Rows from block 3 of the audio encoder of a small contrastive audio-text model, named by matrix and row number. Each number is 128 + 32 x the weight over its row's rms, rounded and kept within 0 to 255. All counts start at 0. Numbers have three digits each. After the name is the row's rms in percent of the matrix's.
Before each channel's rows are labels from the 100 clips, of 14848, where the channel reaches its highest value: "strongest on" is what is common among them; "loudest band" is the band of the loudest frequency at the time of the peak. Only what is clearly more common there than usual is listed. The data: short read English sentences (LibriTTS-R).
# conv: pointwise conv (encoder.blocks.3.conv.weight, 256x256x1), inputs 0-127

strongest on: the word "was"
loudest band: 4000 to 8000 Hz
conv.45 090:206151187156114128114157094077112129083106091161196083174095127135132059144112197144147219197180128113148161095150120120109153121154110139112135126159143164136156159101142114106150169100151101173099136109126105154098123152114123098124110116157136129146073107117134111091091105129133025132154141057091102195208152138081127101099113158077158121118095116091177115116106093144158112120140

strongest on: voice: female
loudest band: 250 to 500 Hz
conv.86 082:130103145095162127161149089147080153183140142103147193078064112139125121102200148179140075146135138131124144092126110149163132093187132102143106140146123121088095170139099173121173095134177102111102124101119207118085123158091135128115173120155156067047153137168140139087210173202086072142136126209091117089147155138164109142159169121122156162136155099185173169098120086121152102135103

strongest on: voice: female
loudest band: 250 to 500 Hz
conv.231 096:067182108145128143120099127105051105147146154117154167092101096098150130128144171086141080126064120167107166116105138114125148128133151139107107106125149180060090068066134139117185193064111126116150164139115101158119108141208122078141170120142108116105111141085137154097154149133093122120115107145142116100064126130133137100108146114159088063140128227138129140120138211135111122176175

strongest on: voice: female
loudest band: 250 to 500 Hz
conv.16 113:073170121111149146159104098121146160170116144080138088109071108157114086144156174134100081105108071132078157158142135101114141087145120144113188164114061163056123142098152126103100133091140136158124176173112151123084085151104064151124168122104105122140212178116113098122116161101108124157128116197100096119104144137103122112108123161125120114129100160157124153066134117148215096192101

strongest on: the word "was"
loudest band: 250 to 500 Hz
conv.107 077:126122136110148193121126137143092112097136089174174108094193124167153123139172185084123144117118094101191112105092135113125164134144151158103103127124116181143160134135182089107115162079108114125171062148138130168113116149131195162255103079123149089169118101119125158113096128138141119166080116124077101159146153124105106097126086137149124140087101122125164102134125118118161153123157

strongest on: voice: male
loudest band: 250 to 500 Hz
conv.74 092:135093150079137085107116127157151100151113164161156204074115108093117101102159146190124081173138121115142142101110132130092095157165114129112112147123213142142107082062120166144192166164104146171107061159116105116102093094212125142077155132130101116117130119142150154087162158161116128097174138063108142116142144099122143142124078134129175097103133107111096110101177204144045107159137

strongest on: voice: male
loudest band: 250 to 500 Hz
conv.169 095:126130198058126172151094117140121105085173070142142118167179096133122113080124116102104103147083068137181085161091142151099165130064141153113146125132092217140159096127128121177083115135193092125217098109111091106113166154180096124177117158135075123117095149125179127106101078128173127127221164155087147126134111131136164089114075121205114195073123114077125110138132111156148223125129

strongest on: voice: male; the word "what"
loudest band: 250 to 500 Hz
conv.113 112:125086137123137097088154129157080168179127113173159093090071115100112170179084088147097086152112123173125095121122155112142159163183107088148148117146112081170110120133160113126110102127157141106146146085069181081194108112080065139114179120119111137204114093121101111101108120195163138096115108171159081091117143087108174137096132126103165194102110132144223104099136089100121173096064