A small contrastive audio-text model, trained from scratch: encoder widths [256].
Rows from block 3 of the audio encoder of a small contrastive audio-text model, named by matrix and row number. Each number is 50 + 10 x the weight over its row's rms, rounded and kept within 0 to 99. All counts start at 0.
After each channel's rows are labels from the 100 clips, of 14848, where the channel reaches its highest value: "responds to" is what is common among them. Only what is clearly more common there than usual is listed. The data: short read English sentences (LibriTTS-R). In brackets: how many of the 100.
# conv: pointwise conv (encoder.blocks.3.conv.weight, 256x256x1), inputs 128-255

conv.100:60 51 45 56 46 61 47 47 47 58 51 60 43 53 60 50 57 56 49 52 52 45 33 46 55 52 40 53 42 51 48 39 48 55 52 61 57 57 62 48 51 61 70 41 64 50 44 59 49 56 59 52 55 35 95 50 53 63 55 57 68 52 67 44 50 55 99 65 59 45 37 46 56 56 45 56 71 61 59 48 53 51 51 42 47 56 40 55 60 41 58 35 42 48 58 56 44 47 55 52 54 47 53 52 49 45 46 55 55 40 69 56 42 64 51 44 62 38 28 48 62 43 46 40 52 60 61 60
responds to: the word "it" (42)

conv.103:49 55 43 35 48 52 46 53 49 51 49 37 57 60 49 49 44 42 39 46 57 44 40 58 57 44 43 56 59 56 29 40 58 49 64 77 68 46 40 43 41 53 49 55 50 39 48 47 52 43 74 36 34 37 44 55 47 38 52 99 47 53 47 52 42 40 71 57 48 36 59 39 64 39 70 30 50 50 45 58 52 46 40 57 34 48 54 42 57 54 41 51 66 54 58 42 47 52 43 52 62 42 39 58 46 46 45 49 46 57 48 39 45 46 64 53 51 35 59 48 46 51 47 32 45 39 49 40
responds to: the word "i" (51)

conv.153:52 53 58 49 49 46 54 46 56 56 61 54 44 58 67 48 50 51 48 51 51 61 54 52 46 53 50 49 51 51 51 63 61 58 40 49 60 77 35 50 48 47 56 48 70 67 78 54 50 52 56 41 67 71 65 67 30 51 47 58 71 50 44 46 51 52 30 45 28 31 50 43 48 46 51 37 59 55 79 41 65 46 48 33 45 48 44 42 82 51 42 38 54 56 76 51 66 54 47 53 44 44 35 54 54 53 39 58 59 54 42 53 47 62 69 56 55 53 47 57 55 43 53 54 49 63 40 57
responds to: the word "she" (70)

conv.132:51 46 60 33 58 77 39 42 58 57 48 54 30 44 53 51 30 54 37 33 45 41 48 51 57 44 53 54 48 53 43 56 58 37 49 47 45 55 52 47 44 54 31 79 51 58 53 56 47 56 47 44 37 38 42 43 46 33 56 55 38 54 53 40 48 41 39 49 74 47 46 69 63 44 39 67 45 67 53 44 52 50 40 48 40 34 49 55 49 46 52 58 50 58 47 42 32 40 38 56 61 44 44 58 48 50 46 52 38 50 32 51 70 34 44 43 35 47 42 46 52 46 49 58 47 40 55 36
responds to: voice: male (85)

conv.64:55 43 37 52 48 39 80 40 60 39 30 47 51 44 40 55 46 50 60 43 53 32 61 37 44 50 39 53 44 50 67 51 50 46 43 45 49 44 54 57 53 46 54 43 52 55 45 40 49 89 56 37 55 36 44 50 79 71 35 45 42 30 40 48 59 56 40 43 63 56 49 33 63 48 60 58 80 41 87 47 45 37 54 47 43 46 52 67 50 44 48 65 37 52 48 62 69 51 48 53 45 50 73 57 46 56 42 55 50 46 45 69 46 45 40 56 54 54 54 40 45 45 44 51 48 42 39 55
responds to: the word "how" (25)

conv.123:58 48 43 44 55 42 56 38 40 36 39 51 44 58 44 50 50 59 54 43 54 50 63 39 91 84 31 50 47 67 57 73 48 55 54 42 49 61 48 44 42 41 57 59 45 38 81 48 47 53 41 56 47 46 49 54 49 54 38 31 56 43 46 46 79 61 63 58 46 38 55 36 45 45 43 35 42 52 99 52 54 53 42 57 44 63 41 39 50 43 46 75 54 33 61 37 56 65 42 32 51 39 29 67 55 50 49 57 48 39 48 53 45 54 45 44 46 50 57 60 55 60 46 50 51 47 40 51
responds to: the word "she" (26)

conv.61:28 48 49 48 48 45 55 42 61 40 48 52 44 36 50 43 57 50 70 70 59 56 51 57 41 47 52 45 41 67 58 61 44 50 48 62 55 46 40 57 51 52 40 46 47 41 66 31 53 47 56 38 53 44 73 49 71 62 43 53 45 39 66 35 50 45 37 34 44 42 49 41 43 54 48 31 65 38 48 45 45 35 45 54 50 51 46 48 50 49 24 55 33 47 38 40 53 61 70 35 48 39 45 54 51 45 43 38 53 51 90 40 52 47 35 53 56 58 51 31 62 50 74 45 49 34 51 47
responds to: the word "you" (35)

conv.108:58 36 58 49 46 66 71 47 37 63 55 50 41 38 77 39 49 35 42 55 41 40 52 45 28 46 55 69 62 44 43 50 69 55 48 48 57 85 60 51 61 37 48 66 55 36 46 86 45 43 60 51 48 61 40 48 38 43 37 54 64 54 47 48 51 48 52 52 46 49 32 47 50 34 49 50 48 55 79 52 61 42 40 39 53 62 57 52 55 54 46 38 48 50 45 57 34 44 46 53 60 53 39 61 33 37 44 56 52 48 43 54 50 47 49 35 51 41 40 41 43 49 38 59 39 58 39 46
responds to: voice: male (82); the word "you" (43)

conv.20:43 39 51 61 39 44 60 46 46 41 45 65 53 39 49 57 69 51 52 71 47 60 57 43 45 67 51 58 54 64 65 58 56 63 62 44 44 43 39 73 51 67 63 45 43 41 43 44 46 43 39 51 58 39 42 50 47 42 55 56 52 44 38 48 56 48 47 36 46 59 53 68 52 36 39 37 59 32 48 39 58 52 47 42 67 61 46 48 60 58 59 52 49 65 49 53 76 74 81 45 44 57 53 66 40 41 45 43 69 47 38 42 57 42 50 66 45 41 59 45 59 43 78 59 43 37 32 43
responds to: voice: male (76)

conv.104:55 55 47 48 47 68 60 45 63 54 37 59 58 44 50 62 44 53 58 36 49 40 44 79 54 49 77 49 55 56 59 39 64 40 46 33 53 38 53 45 71 42 37 44 65 63 53 46 82 72 53 60 59 66 46 48 39 51 71 78 43 39 67 51 51 45 45 53 52 61 41 53 63 39 52 51 56 49 50 49 51 40 41 50 44 49 65 68 47 78 53 29 47 42 52 66 51 38 43 39 54 60 39 52 42 57 55 60 49 62 43 38 39 53 27 57 43 44 45 58 52 48 61 41 60 69 36 52
responds to: the word "and" (33)

conv.118:48 40 35 49 44 57 46 47 50 40 53 56 52 52 51 45 49 46 37 41 48 53 46 43 39 48 54 41 53 41 49 41 52 65 30 57 51 33 49 55 52 53 49 35 72 55 39 49 43 72 53 50 57 45 51 63 48 42 43 43 77 43 60 48 52 58 71 60 59 50 39 39 47 55 40 52 54 46 59 31 60 69 52 52 52 45 37 57 30 54 43 44 45 48 55 35 46 35 35 54 57 47 62 38 46 50 63 66 51 69 66 43 61 67 60 56 45 51 47 51 56 56 59 50 39 54 49 42
responds to: voice: male (86)

conv.207:57 48 42 70 45 61 75 30 42 55 54 44 39 45 64 60 49 65 60 47 43 61 50 47 53 65 47 32 38 52 75 44 47 56 58 48 44 47 71 47 53 33 92 40 74 50 48 56 53 61 33 25 52 47 54 51 45 40 45 39 53 47 36 57 53 32 39 48 63 47 32 51 53 58 65 43 53 45 35 51 50 62 72 33 59 43 51 49 50 46 39 32 53 46 41 45 35 45 47 49 36 60 61 61 38 30 40 61 61 46 55 78 60 51 49 50 43 46 55 51 47 31 57 63 57 41 56 37
responds to: the word "said" (25)

conv.102:69 71 51 74 40 62 53 41 40 37 47 49 49 57 40 43 52 54 64 51 61 32 48 63 53 67 48 43 57 61 57 64 34 54 44 62 66 57 48 59 37 64 56 42 55 48 62 49 56 56 34 43 44 62 47 40 65 63 41 57 65 43 49 58 45 63 66 65 41 64 46 34 49 59 53 47 36 55 65 41 44 46 34 70 35 48 46 41 34 44 44 73 44 51 41 62 44 52 49 48 43 59 36 34 46 60 60 45 29 48 58 55 38 52 45 54 55 57 50 46 36 34 30 50 49 43 52 54
responds to: the word "you" (41)

conv.60:40 63 67 53 55 45 46 52 56 46 62 71 37 65 39 34 63 58 45 44 53 37 53 34 66 38 45 51 31 58 47 53 43 61 55 36 50 44 49 68 54 48 36 54 45 56 40 35 46 52 49 41 65 50 41 36 48 67 52 61 45 60 39 59 49 47 59 47 49 37 51 48 43 44 56 88 43 65 42 58 67 52 35 49 48 55 59 45 50 52 57 61 49 62 52 42 38 60 47 48 56 45 46 42 49 58 59 53 43 42 65 53 53 51 41 58 55 65 45 43 54 62 55 42 43 65 43 71
responds to: the word "it" (34)

conv.45:43 43 31 66 52 62 49 53 48 58 40 45 44 54 80 44 56 46 55 54 43 42 50 44 57 67 45 43 39 40 42 46 56 46 64 53 37 52 54 35 46 43 59 34 49 27 42 51 63 40 40 42 47 39 69 38 63 44 36 55 58 59 52 57 48 56 53 37 54 42 39 64 68 57 41 44 36 58 51 64 50 33 36 49 52 58 29 54 68 42 44 55 53 53 44 37 39 49 66 40 54 39 54 45 51 52 41 55 48 39 39 42 56 46 37 44 38 45 40 47 50 65 38 57 53 45 37 73
responds to: the word "was" (53)

conv.148:49 50 43 37 59 40 37 45 48 59 53 38 49 58 59 42 45 64 49 45 27 40 44 40 48 37 49 57 54 43 42 71 31 54 50 46 52 59 44 40 68 47 39 37 50 58 54 46 40 37 56 47 42 49 40 46 49 56 41 38 79 43 70 43 34 49 32 59 50 51 54 56 47 60 48 48 47 44 76 56 44 49 54 30 60 52 71 35 61 42 49 45 43 39 58 48 74 52 44 32 60 40 65 47 62 70 47 50 68 50 45 61 45 67 51 65 52 60 33 52 43 41 56 55 56 56 29 64
responds to: the word "of" (49)

conv.107:58 29 50 53 47 60 65 66 46 49 33 52 38 62 71 66 48 54 53 56 38 55 48 37 64 38 62 43 47 30 42 59 41 46 42 39 51 49 44 44 55 49 50 66 50 42 44 70 40 46 59 40 51 70 68 54 43 44 51 60 70 52 42 42 43 46 54 60 63 51 56 64 63 51 52 47 64 70 55 42 64 53 46 37 58 43 34 61 69 68 41 54 60 45 42 63 40 50 59 58 34 50 54 37 65 43 55 60 75 49 38 43 33 54 40 53 51 50 42 53 48 45 36 73 56 56 54 70
responds to: the word "was" (36)

conv.6:44 68 45 48 48 49 53 57 53 55 59 52 78 74 53 59 51 51 53 69 47 47 46 60 56 46 48 59 53 55 42 57 70 51 46 44 55 54 32 45 36 54 59 50 44 57 59 58 52 48 46 61 57 51 54 62 60 72 64 49 52 49 51 56 53 39 57 53 53 47 57 40 52 42 57 52 45 56 49 55 42 57 52 45 46 40 36 37 66 44 58 45 39 49 99 64 39 54 49 53 58 52 40 49 55 57 31 51 60 70 39 53 39 45 63 45 70 38 51 69 28 39 40 53 45 55 65 44
responds to: the word "the" (56)

conv.8:51 60 54 57 43 39 41 44 39 34 48 46 46 38 31 41 56 49 66 45 54 65 39 55 61 42 47 48 55 85 49 39 62 51 92 55 58 50 52 52 75 41 50 41 48 53 54 47 47 45 77 45 40 50 52 43 62 55 52 63 45 40 60 53 52 53 30 51 49 52 66 59 42 63 48 54 51 32 46 55 51 60 76 54 55 48 47 30 58 60 45 52 66 44 44 39 46 40 53 44 47 48 49 64 33 46 39 43 44 51 52 45 41 57 46 54 54 43 59 46 34 37 48 45 35 38 43 46
responds to: the word "i" (59)

conv.178:64 47 39 57 44 58 65 54 46 59 34 45 51 55 40 56 59 47 63 74 43 41 39 49 61 54 44 46 40 59 49 53 47 52 60 49 48 38 51 50 42 64 32 56 46 52 85 53 51 55 61 34 52 62 49 45 59 64 38 43 49 61 44 63 60 40 58 41 59 51 40 59 66 30 53 42 50 54 33 52 47 43 48 66 47 44 48 54 28 38 47 83 44 62 46 56 43 61 60 67 52 60 36 43 47 36 50 46 48 65 52 39 32 42 63 48 46 43 38 44 46 52 30 47 44 62 50 60
responds to: the word "you" (52); the word "she" (30)

conv.62:40 35 53 54 68 57 56 52 44 46 55 53 56 49 47 40 50 41 60 49 45 43 63 44 37 39 44 35 51 42 54 74 47 45 43 58 51 47 53 58 56 44 40 41 60 51 39 47 42 68 57 50 44 52 50 67 78 40 44 62 51 47 49 51 65 71 37 66 55 47 43 44 56 71 59 40 60 64 45 47 49 55 44 92 41 50 49 43 50 43 49 49 30 41 46 58 64 49 49 47 56 57 77 42 45 46 46 50 61 38 50 53 48 44 39 58 36 49 33 56 50 45 40 52 52 54 63 65
responds to: the word "of" (27)

conv.94:39 40 45 58 41 44 72 44 35 48 62 55 73 41 58 46 40 48 51 48 45 37 51 50 56 48 55 43 53 54 37 41 67 56 69 62 35 40 53 46 50 54 56 71 49 53 38 52 57 46 60 38 55 39 56 57 48 57 61 62 46 60 47 52 80 35 31 44 40 46 61 44 48 63 50 51 52 44 40 55 63 63 52 39 43 49 70 52 56 87 38 43 59 41 52 54 38 45 49 42 59 42 47 78 51 46 63 49 57 62 49 49 43 41 41 69 33 49 77 51 42 43 37 65 42 44 64 44
responds to: the word "i" (52)

conv.24:51 58 46 39 77 41 52 59 56 64 44 47 52 44 50 49 63 52 50 42 41 45 39 52 35 54 52 53 38 43 43 48 45 58 51 51 42 65 29 49 46 44 51 42 52 55 45 48 33 47 65 48 54 37 45 71 59 58 57 43 55 49 74 60 44 33 47 49 38 45 51 58 39 61 47 51 39 47 64 60 48 50 40 55 38 63 72 42 48 45 38 51 48 55 53 53 57 52 44 43 47 62 44 61 40 60 64 46 46 57 40 56 45 65 64 42 39 48 56 60 78 56 65 44 46 55 65 57
responds to: voice: female (82)

conv.225:42 53 48 51 57 69 45 44 47 51 56 54 49 38 52 42 62 29 41 46 42 47 44 51 33 55 43 82 37 55 52 51 40 52 45 34 39 56 43 70 44 31 46 36 42 39 43 46 48 51 55 48 53 50 52 48 60 37 34 39 45 38 53 56 49 44 49 44 42 43 56 65 43 54 43 39 47 48 43 41 68 50 42 44 73 55 43 58 52 57 53 49 53 45 57 47 62 56 47 53 51 50 43 48 45 57 50 41 43 54 60 44 58 77 48 52 42 37 38 35 60 51 58 58 41 49 58 55
responds to: the word "the" (50)

conv.167:35 44 61 55 58 39 46 45 41 58 36 50 55 33 55 58 37 45 36 42 39 59 51 51 69 41 57 71 31 44 34 54 53 77 41 59 29 47 39 72 51 47 49 49 51 64 42 53 58 56 59 43 29 39 55 60 43 63 53 41 48 55 37 43 73 38 57 42 61 39 53 58 49 35 53 53 49 48 41 55 52 52 50 41 59 53 49 51 51 39 45 35 47 70 58 46 53 34 42 70 56 54 52 39 42 45 45 39 57 67 51 43 60 57 45 41 45 27 41 53 65 53 47 45 42 45 55 44
responds to: the word "was" (26)

conv.75:57 50 51 41 41 50 56 74 45 49 48 51 48 56 60 60 48 41 50 64 47 47 47 51 42 57 47 48 44 57 43 59 36 42 48 52 54 48 56 60 68 64 42 45 47 33 54 64 48 52 43 41 47 53 73 51 65 52 39 47 56 66 44 34 46 41 45 45 42 66 41 52 62 42 49 52 39 37 32 51 47 55 40 67 43 33 49 52 40 48 73 66 48 46 38 61 55 61 67 68 66 36 30 53 36 49 41 33 75 53 39 60 44 37 44 49 42 49 40 49 40 60 32 62 47 60 40 61
responds to: the word "was" (37)

conv.209:53 36 49 43 50 65 64 47 38 43 51 60 70 39 48 38 33 56 56 56 42 55 39 46 53 55 42 32 42 70 33 50 59 48 65 54 52 57 61 24 45 65 54 39 51 45 22 35 60 52 89 35 41 41 53 52 58 39 55 62 51 55 48 53 69 52 28 46 53 49 55 62 52 46 63 37 56 43 51 61 57 60 59 48 55 48 67 49 55 61 36 35 61 40 59 52 42 34 51 63 53 49 46 65 42 44 56 54 52 90 56 43 47 37 35 54 45 39 55 61 57 37 42 53 50 50 53 46
responds to: the word "i" (69)

conv.130:54 46 39 48 55 37 43 45 53 58 29 52 46 71 54 42 44 38 50 53 43 47 32 50 52 66 38 36 47 44 44 55 26 57 44 60 56 60 53 61 43 35 54 41 44 49 48 46 53 53 48 45 60 41 50 48 44 54 50 32 53 59 53 37 33 38 42 69 63 49 51 37 39 66 54 49 35 57 52 46 58 53 47 41 57 51 41 37 44 55 59 51 42 45 39 42 33 47 47 45 51 55 44 56 62 53 43 54 41 58 51 41 54 40 47 72 45 51 62 50 72 46 57 66 46 54 59 54
responds to: the word "about" (28)

conv.143:51 40 48 48 65 51 49 39 37 57 64 46 35 38 33 51 47 45 50 44 64 53 33 51 40 49 45 83 55 41 56 56 35 56 40 52 60 58 39 71 44 34 50 38 42 57 36 41 59 43 52 48 58 57 55 46 67 44 41 36 54 48 87 36 41 67 41 44 43 38 59 44 49 50 53 45 46 41 51 48 53 55 48 80 52 41 39 48 50 55 48 40 36 57 41 34 51 41 52 37 57 66 36 47 68 61 53 51 44 56 53 45 40 57 50 49 40 72 43 46 67 37 49 41 58 43 34 66
responds to: the word "was" (30)

conv.141:43 48 39 48 58 59 46 48 47 55 46 38 39 45 52 42 50 43 54 68 41 61 46 50 45 54 51 39 46 46 50 64 36 44 43 51 44 52 67 46 52 35 46 62 65 38 47 46 47 56 42 45 53 53 44 45 60 53 58 47 62 47 59 44 61 46 46 55 43 48 45 87 54 47 46 39 43 65 57 32 43 45 52 70 77 52 48 39 52 41 40 50 56 73 63 58 71 51 53 41 41 36 40 58 38 50 61 45 71 39 48 46 40 42 70 64 45 55 43 50 33 51 36 43 61 50 19 57
responds to: the word "of" (27)

conv.151:56 60 44 49 52 46 55 51 47 49 52 45 42 47 45 51 53 52 55 35 51 40 33 59 98 43 45 49 42 71 57 55 43 43 56 52 52 57 45 61 71 39 36 73 57 47 49 50 49 36 51 44 43 42 56 52 58 46 50 45 47 50 75 49 53 47 41 49 51 68 72 39 44 57 36 43 52 43 72 55 48 39 44 63 41 46 54 60 46 36 45 68 43 52 36 48 50 42 37 39 58 37 47 43 47 56 46 50 43 56 48 52 40 44 52 58 41 53 36 66 41 49 36 46 39 47 43 43
responds to: the word "not" (37); the word "no" (27)

conv.210:42 51 72 34 52 38 77 50 47 43 59 49 51 64 64 76 43 46 59 44 60 24 70 51 59 59 39 49 66 53 62 47 54 48 44 52 46 61 48 53 88 51 52 42 62 57 48 54 63 41 52 58 48 47 42 46 50 50 43 51 53 46 50 50 49 56 37 45 54 54 53 27 62 55 54 64 42 47 44 75 66 52 52 49 44 53 64 49 39 65 44 67 75 50 51 44 62 48 49 71 67 46 58 72 49 63 41 49 57 37 64 40 40 39 35 39 46 50 57 51 52 52 46 59 57 57 45 60
responds to: the word "the" (54)

conv.144:42 43 47 55 55 42 50 52 46 42 44 56 47 39 47 55 55 74 47 38 56 55 39 54 43 42 64 51 42 54 57 49 53 43 56 37 41 41 47 52 65 65 43 47 51 68 50 43 54 44 48 43 37 39 49 52 55 53 67 52 55 40 55 57 65 72 41 37 50 36 47 56 53 62 52 44 42 43 44 35 37 56 59 48 56 54 59 44 53 32 46 47 47 42 80 49 76 46 53 44 67 60 74 42 48 49 62 53 57 48 45 64 44 44 68 39 47 43 45 43 58 47 50 34 41 46 43 70
responds to: the word "and" (31)

conv.91:45 44 43 30 31 55 44 45 57 34 61 33 47 50 46 46 53 67 40 51 48 30 34 45 30 69 37 47 55 32 47 52 50 58 44 55 48 54 38 63 52 59 61 28 51 32 53 45 53 51 45 58 50 55 65 57 34 38 39 50 46 57 55 42 55 62 41 43 52 66 59 53 66 64 41 38 81 33 68 40 55 35 34 55 57 40 49 52 43 59 51 62 49 41 49 50 71 51 58 62 61 56 68 67 44 41 38 39 48 36 53 65 55 49 30 59 60 44 53 42 45 41 43 33 37 40 56 46
responds to: voice: female (91)

conv.109:55 60 54 48 47 38 50 65 53 60 50 62 46 48 42 53 57 54 48 75 43 41 50 48 47 38 61 42 51 70 39 47 54 32 70 65 55 55 50 42 35 56 69 52 57 41 49 48 31 55 55 40 37 49 64 46 58 50 40 26 42 44 48 59 44 52 72 63 51 55 57 60 44 46 37 53 55 58 50 50 58 54 64 31 35 47 52 68 51 86 60 44 59 60 25 43 52 49 49 52 54 62 46 79 57 48 51 56 46 82 53 51 40 31 35 60 57 54 59 45 66 39 49 64 50 52 33 49
responds to: the word "i" (39)

conv.241:56 53 51 63 59 59 38 42 47 47 51 43 41 61 37 41 38 45 64 47 42 66 50 49 52 44 43 32 67 55 59 49 35 46 63 50 40 45 50 42 42 49 45 50 39 42 64 51 56 51 41 49 22 47 32 36 34 57 63 45 40 41 42 54 50 49 51 52 56 44 58 86 45 30 45 40 53 58 43 29 59 63 40 75 64 56 59 61 38 36 62 64 71 48 81 50 48 54 48 51 43 48 46 47 45 53 49 46 40 44 31 35 63 40 51 43 44 53 55 56 53 52 40 40 52 36 45 55
responds to: the word "you" (34); the word "to" (32); the word "do" (29)

conv.220:60 38 42 45 37 37 40 50 54 42 42 35 33 42 41 41 26 48 65 43 54 52 45 61 44 36 52 59 53 51 58 55 40 45 42 49 70 66 40 60 58 44 47 38 46 38 41 44 49 62 44 55 74 75 63 43 55 47 42 64 52 48 75 44 53 54 40 61 45 59 54 43 57 59 54 46 48 41 38 37 54 49 59 97 52 36 42 44 51 58 41 37 36 52 49 37 59 49 64 42 44 53 58 53 54 50 52 44 53 38 47 46 36 27 46 49 57 66 45 47 40 41 63 45 59 52 39 33
responds to: the word "what" (35)

conv.173:45 45 53 52 47 52 36 64 75 50 43 58 46 46 39 48 76 46 63 56 46 48 58 42 38 46 42 53 35 61 33 48 51 46 54 49 58 47 53 57 43 41 51 53 62 39 47 47 36 55 58 38 56 38 30 40 51 27 43 28 48 44 41 67 59 44 42 54 46 44 70 52 44 36 64 56 50 40 44 48 64 51 56 53 54 75 41 51 39 41 41 34 70 30 48 48 48 71 75 47 39 41 51 53 44 39 37 62 51 40 74 56 55 45 58 65 53 36 52 36 73 49 80 47 52 40 65 47
responds to: the word "him" (31)

conv.30:59 47 33 51 54 60 52 50 56 60 91 49 41 60 38 40 59 55 32 51 60 21 27 51 50 45 45 37 41 49 45 61 41 47 45 52 50 41 37 56 44 62 52 43 43 45 45 36 42 49 38 44 47 50 42 30 41 45 50 66 71 76 49 50 38 68 64 46 42 44 52 54 44 50 53 52 48 49 51 55 47 41 40 48 53 64 50 45 51 43 42 44 41 52 45 35 49 41 44 44 57 55 60 60 70 68 50 43 41 46 74 43 59 30 58 59 59 56 54 57 46 49 51 48 50 44 53 72
responds to: the word "said" (26)

conv.40:59 52 50 46 43 57 51 45 48 39 46 37 54 53 37 50 56 58 63 31 60 37 56 37 36 64 43 45 63 44 41 43 41 54 57 48 54 73 44 47 56 39 43 54 46 35 57 56 53 43 48 50 49 45 33 61 41 36 46 32 49 40 86 39 57 36 44 62 34 51 53 54 41 56 58 43 47 46 46 44 52 55 57 50 37 32 50 43 43 48 43 58 50 52 55 50 53 65 66 48 34 51 30 49 57 52 48 47 47 33 56 56 42 59 45 50 29 55 44 59 83 51 62 52 62 52 62 51
responds to: the word "you" (54)

conv.122:45 47 48 49 47 44 43 45 50 46 36 46 28 41 44 38 69 43 48 39 45 54 37 37 99 51 44 43 58 48 48 46 70 61 51 48 56 40 55 58 43 40 49 85 49 45 45 50 45 44 53 47 58 42 41 42 49 41 52 47 52 33 46 49 55 50 43 49 75 49 47 54 44 54 44 42 51 47 53 62 42 48 42 51 66 47 44 48 57 59 48 42 42 40 49 59 48 52 59 34 43 73 44 59 43 35 68 39 55 46 59 42 52 45 55 47 46 45 69 38 51 78 74 48 65 49 45 64
responds to: the word "not" (27)

conv.214:55 50 41 56 84 51 50 41 63 49 48 49 48 51 44 52 39 57 53 66 53 56 53 45 45 40 53 51 52 57 66 50 47 53 66 56 49 29 57 90 59 56 50 47 37 50 58 43 51 58 63 63 32 48 41 77 58 43 45 47 35 48 54 56 67 40 46 52 45 53 46 42 49 76 35 53 60 47 34 46 55 45 48 67 39 62 53 55 56 37 43 67 54 56 50 44 55 48 66 57 45 69 60 37 46 50 41 44 30 40 55 50 42 68 56 37 40 47 43 50 56 49 56 53 49 50 62 40
responds to: the word "what" (25)

conv.181:77 39 44 38 55 89 48 42 50 40 50 50 49 45 60 46 45 53 39 44 63 49 51 62 47 46 41 45 57 63 55 50 57 54 61 43 83 58 46 51 67 51 55 48 67 51 50 42 52 41 49 59 35 36 61 49 42 58 51 60 49 44 55 47 40 47 41 38 54 45 38 55 73 44 52 50 58 53 55 44 51 47 56 51 50 44 49 52 49 51 44 49 56 44 59 57 55 47 41 57 45 57 53 53 43 56 50 44 51 43 58 51 41 61 67 47 46 42 54 50 54 47 39 47 46 80 51 49
responds to: the word "said" (25)

conv.124:43 49 49 60 35 36 54 58 52 39 46 52 46 46 49 61 56 64 45 43 46 48 50 34 35 45 54 40 39 62 71 35 50 52 63 47 33 41 46 51 62 57 57 50 43 49 78 52 56 52 51 60 41 45 49 44 52 55 60 59 43 50 38 40 53 40 58 72 68 59 54 45 37 41 35 44 74 43 57 41 53 46 69 41 34 34 52 61 50 85 65 73 56 37 57 51 36 51 56 49 39 64 51 81 44 36 46 37 48 48 50 53 39 44 39 36 60 34 47 55 56 48 42 61 41 51 46 48
responds to: the word "i" (78)

conv.204:52 51 53 43 58 47 46 44 57 67 53 60 54 53 36 51 54 42 52 29 30 52 39 45 31 55 43 65 44 51 47 61 48 74 41 65 43 43 52 55 31 51 50 56 58 42 36 59 54 66 78 40 60 23 37 70 49 58 40 55 59 44 33 59 42 53 52 50 41 58 65 50 50 54 58 67 29 42 49 56 43 34 71 58 53 57 54 31 50 36 59 50 45 58 41 41 51 47 65 39 45 50 55 55 41 50 41 44 49 49 53 37 45 56 48 51 61 47 72 44 74 56 34 52 39 61 73 51
responds to: the word "what" (32)

conv.97:56 52 54 76 49 45 53 44 43 34 48 64 45 45 48 61 45 49 56 45 47 78 52 59 50 53 40 50 59 91 75 41 62 58 83 62 48 42 53 52 54 44 48 38 42 45 72 49 44 49 66 50 48 45 43 46 57 64 49 64 50 40 56 43 53 52 50 51 52 48 55 52 34 56 54 61 58 44 46 57 49 54 93 61 53 52 42 53 46 47 37 54 71 40 47 44 48 46 55 42 34 40 53 58 37 39 37 54 53 61 51 48 52 66 44 45 49 47 42 49 48 44 49 50 36 41 50 44
responds to: the word "it" (44)

conv.58:39 55 67 56 38 53 54 69 47 38 54 52 49 51 37 46 43 61 63 70 62 48 49 49 51 65 58 43 48 49 45 65 49 31 62 52 49 54 47 52 40 73 60 53 56 46 34 58 76 47 35 41 53 44 50 63 42 40 50 50 52 79 53 41 61 54 41 50 29 48 55 58 49 40 54 57 46 47 44 43 41 46 53 51 59 39 58 62 58 48 44 50 41 39 82 50 63 43 63 53 45 32 49 43 54 35 57 55 71 50 60 44 53 30 48 49 53 62 45 29 48 49 46 44 59 50 50 44
responds to: the word "what" (27)

conv.83:62 78 47 47 38 45 41 54 61 52 51 63 59 42 42 60 51 56 38 38 48 59 56 46 51 57 62 59 43 49 53 56 57 46 50 62 33 58 55 49 31 50 57 48 54 56 64 43 45 56 53 55 50 53 60 42 35 43 74 51 45 37 42 41 61 41 99 49 41 37 55 42 46 35 45 74 58 48 77 49 42 45 42 46 45 35 51 57 57 55 53 47 41 60 73 46 67 67 35 44 24 53 51 30 45 48 64 46 43 40 59 55 39 64 46 44 55 49 45 47 50 58 43 45 48 52 45 45
responds to: the word "it" (30)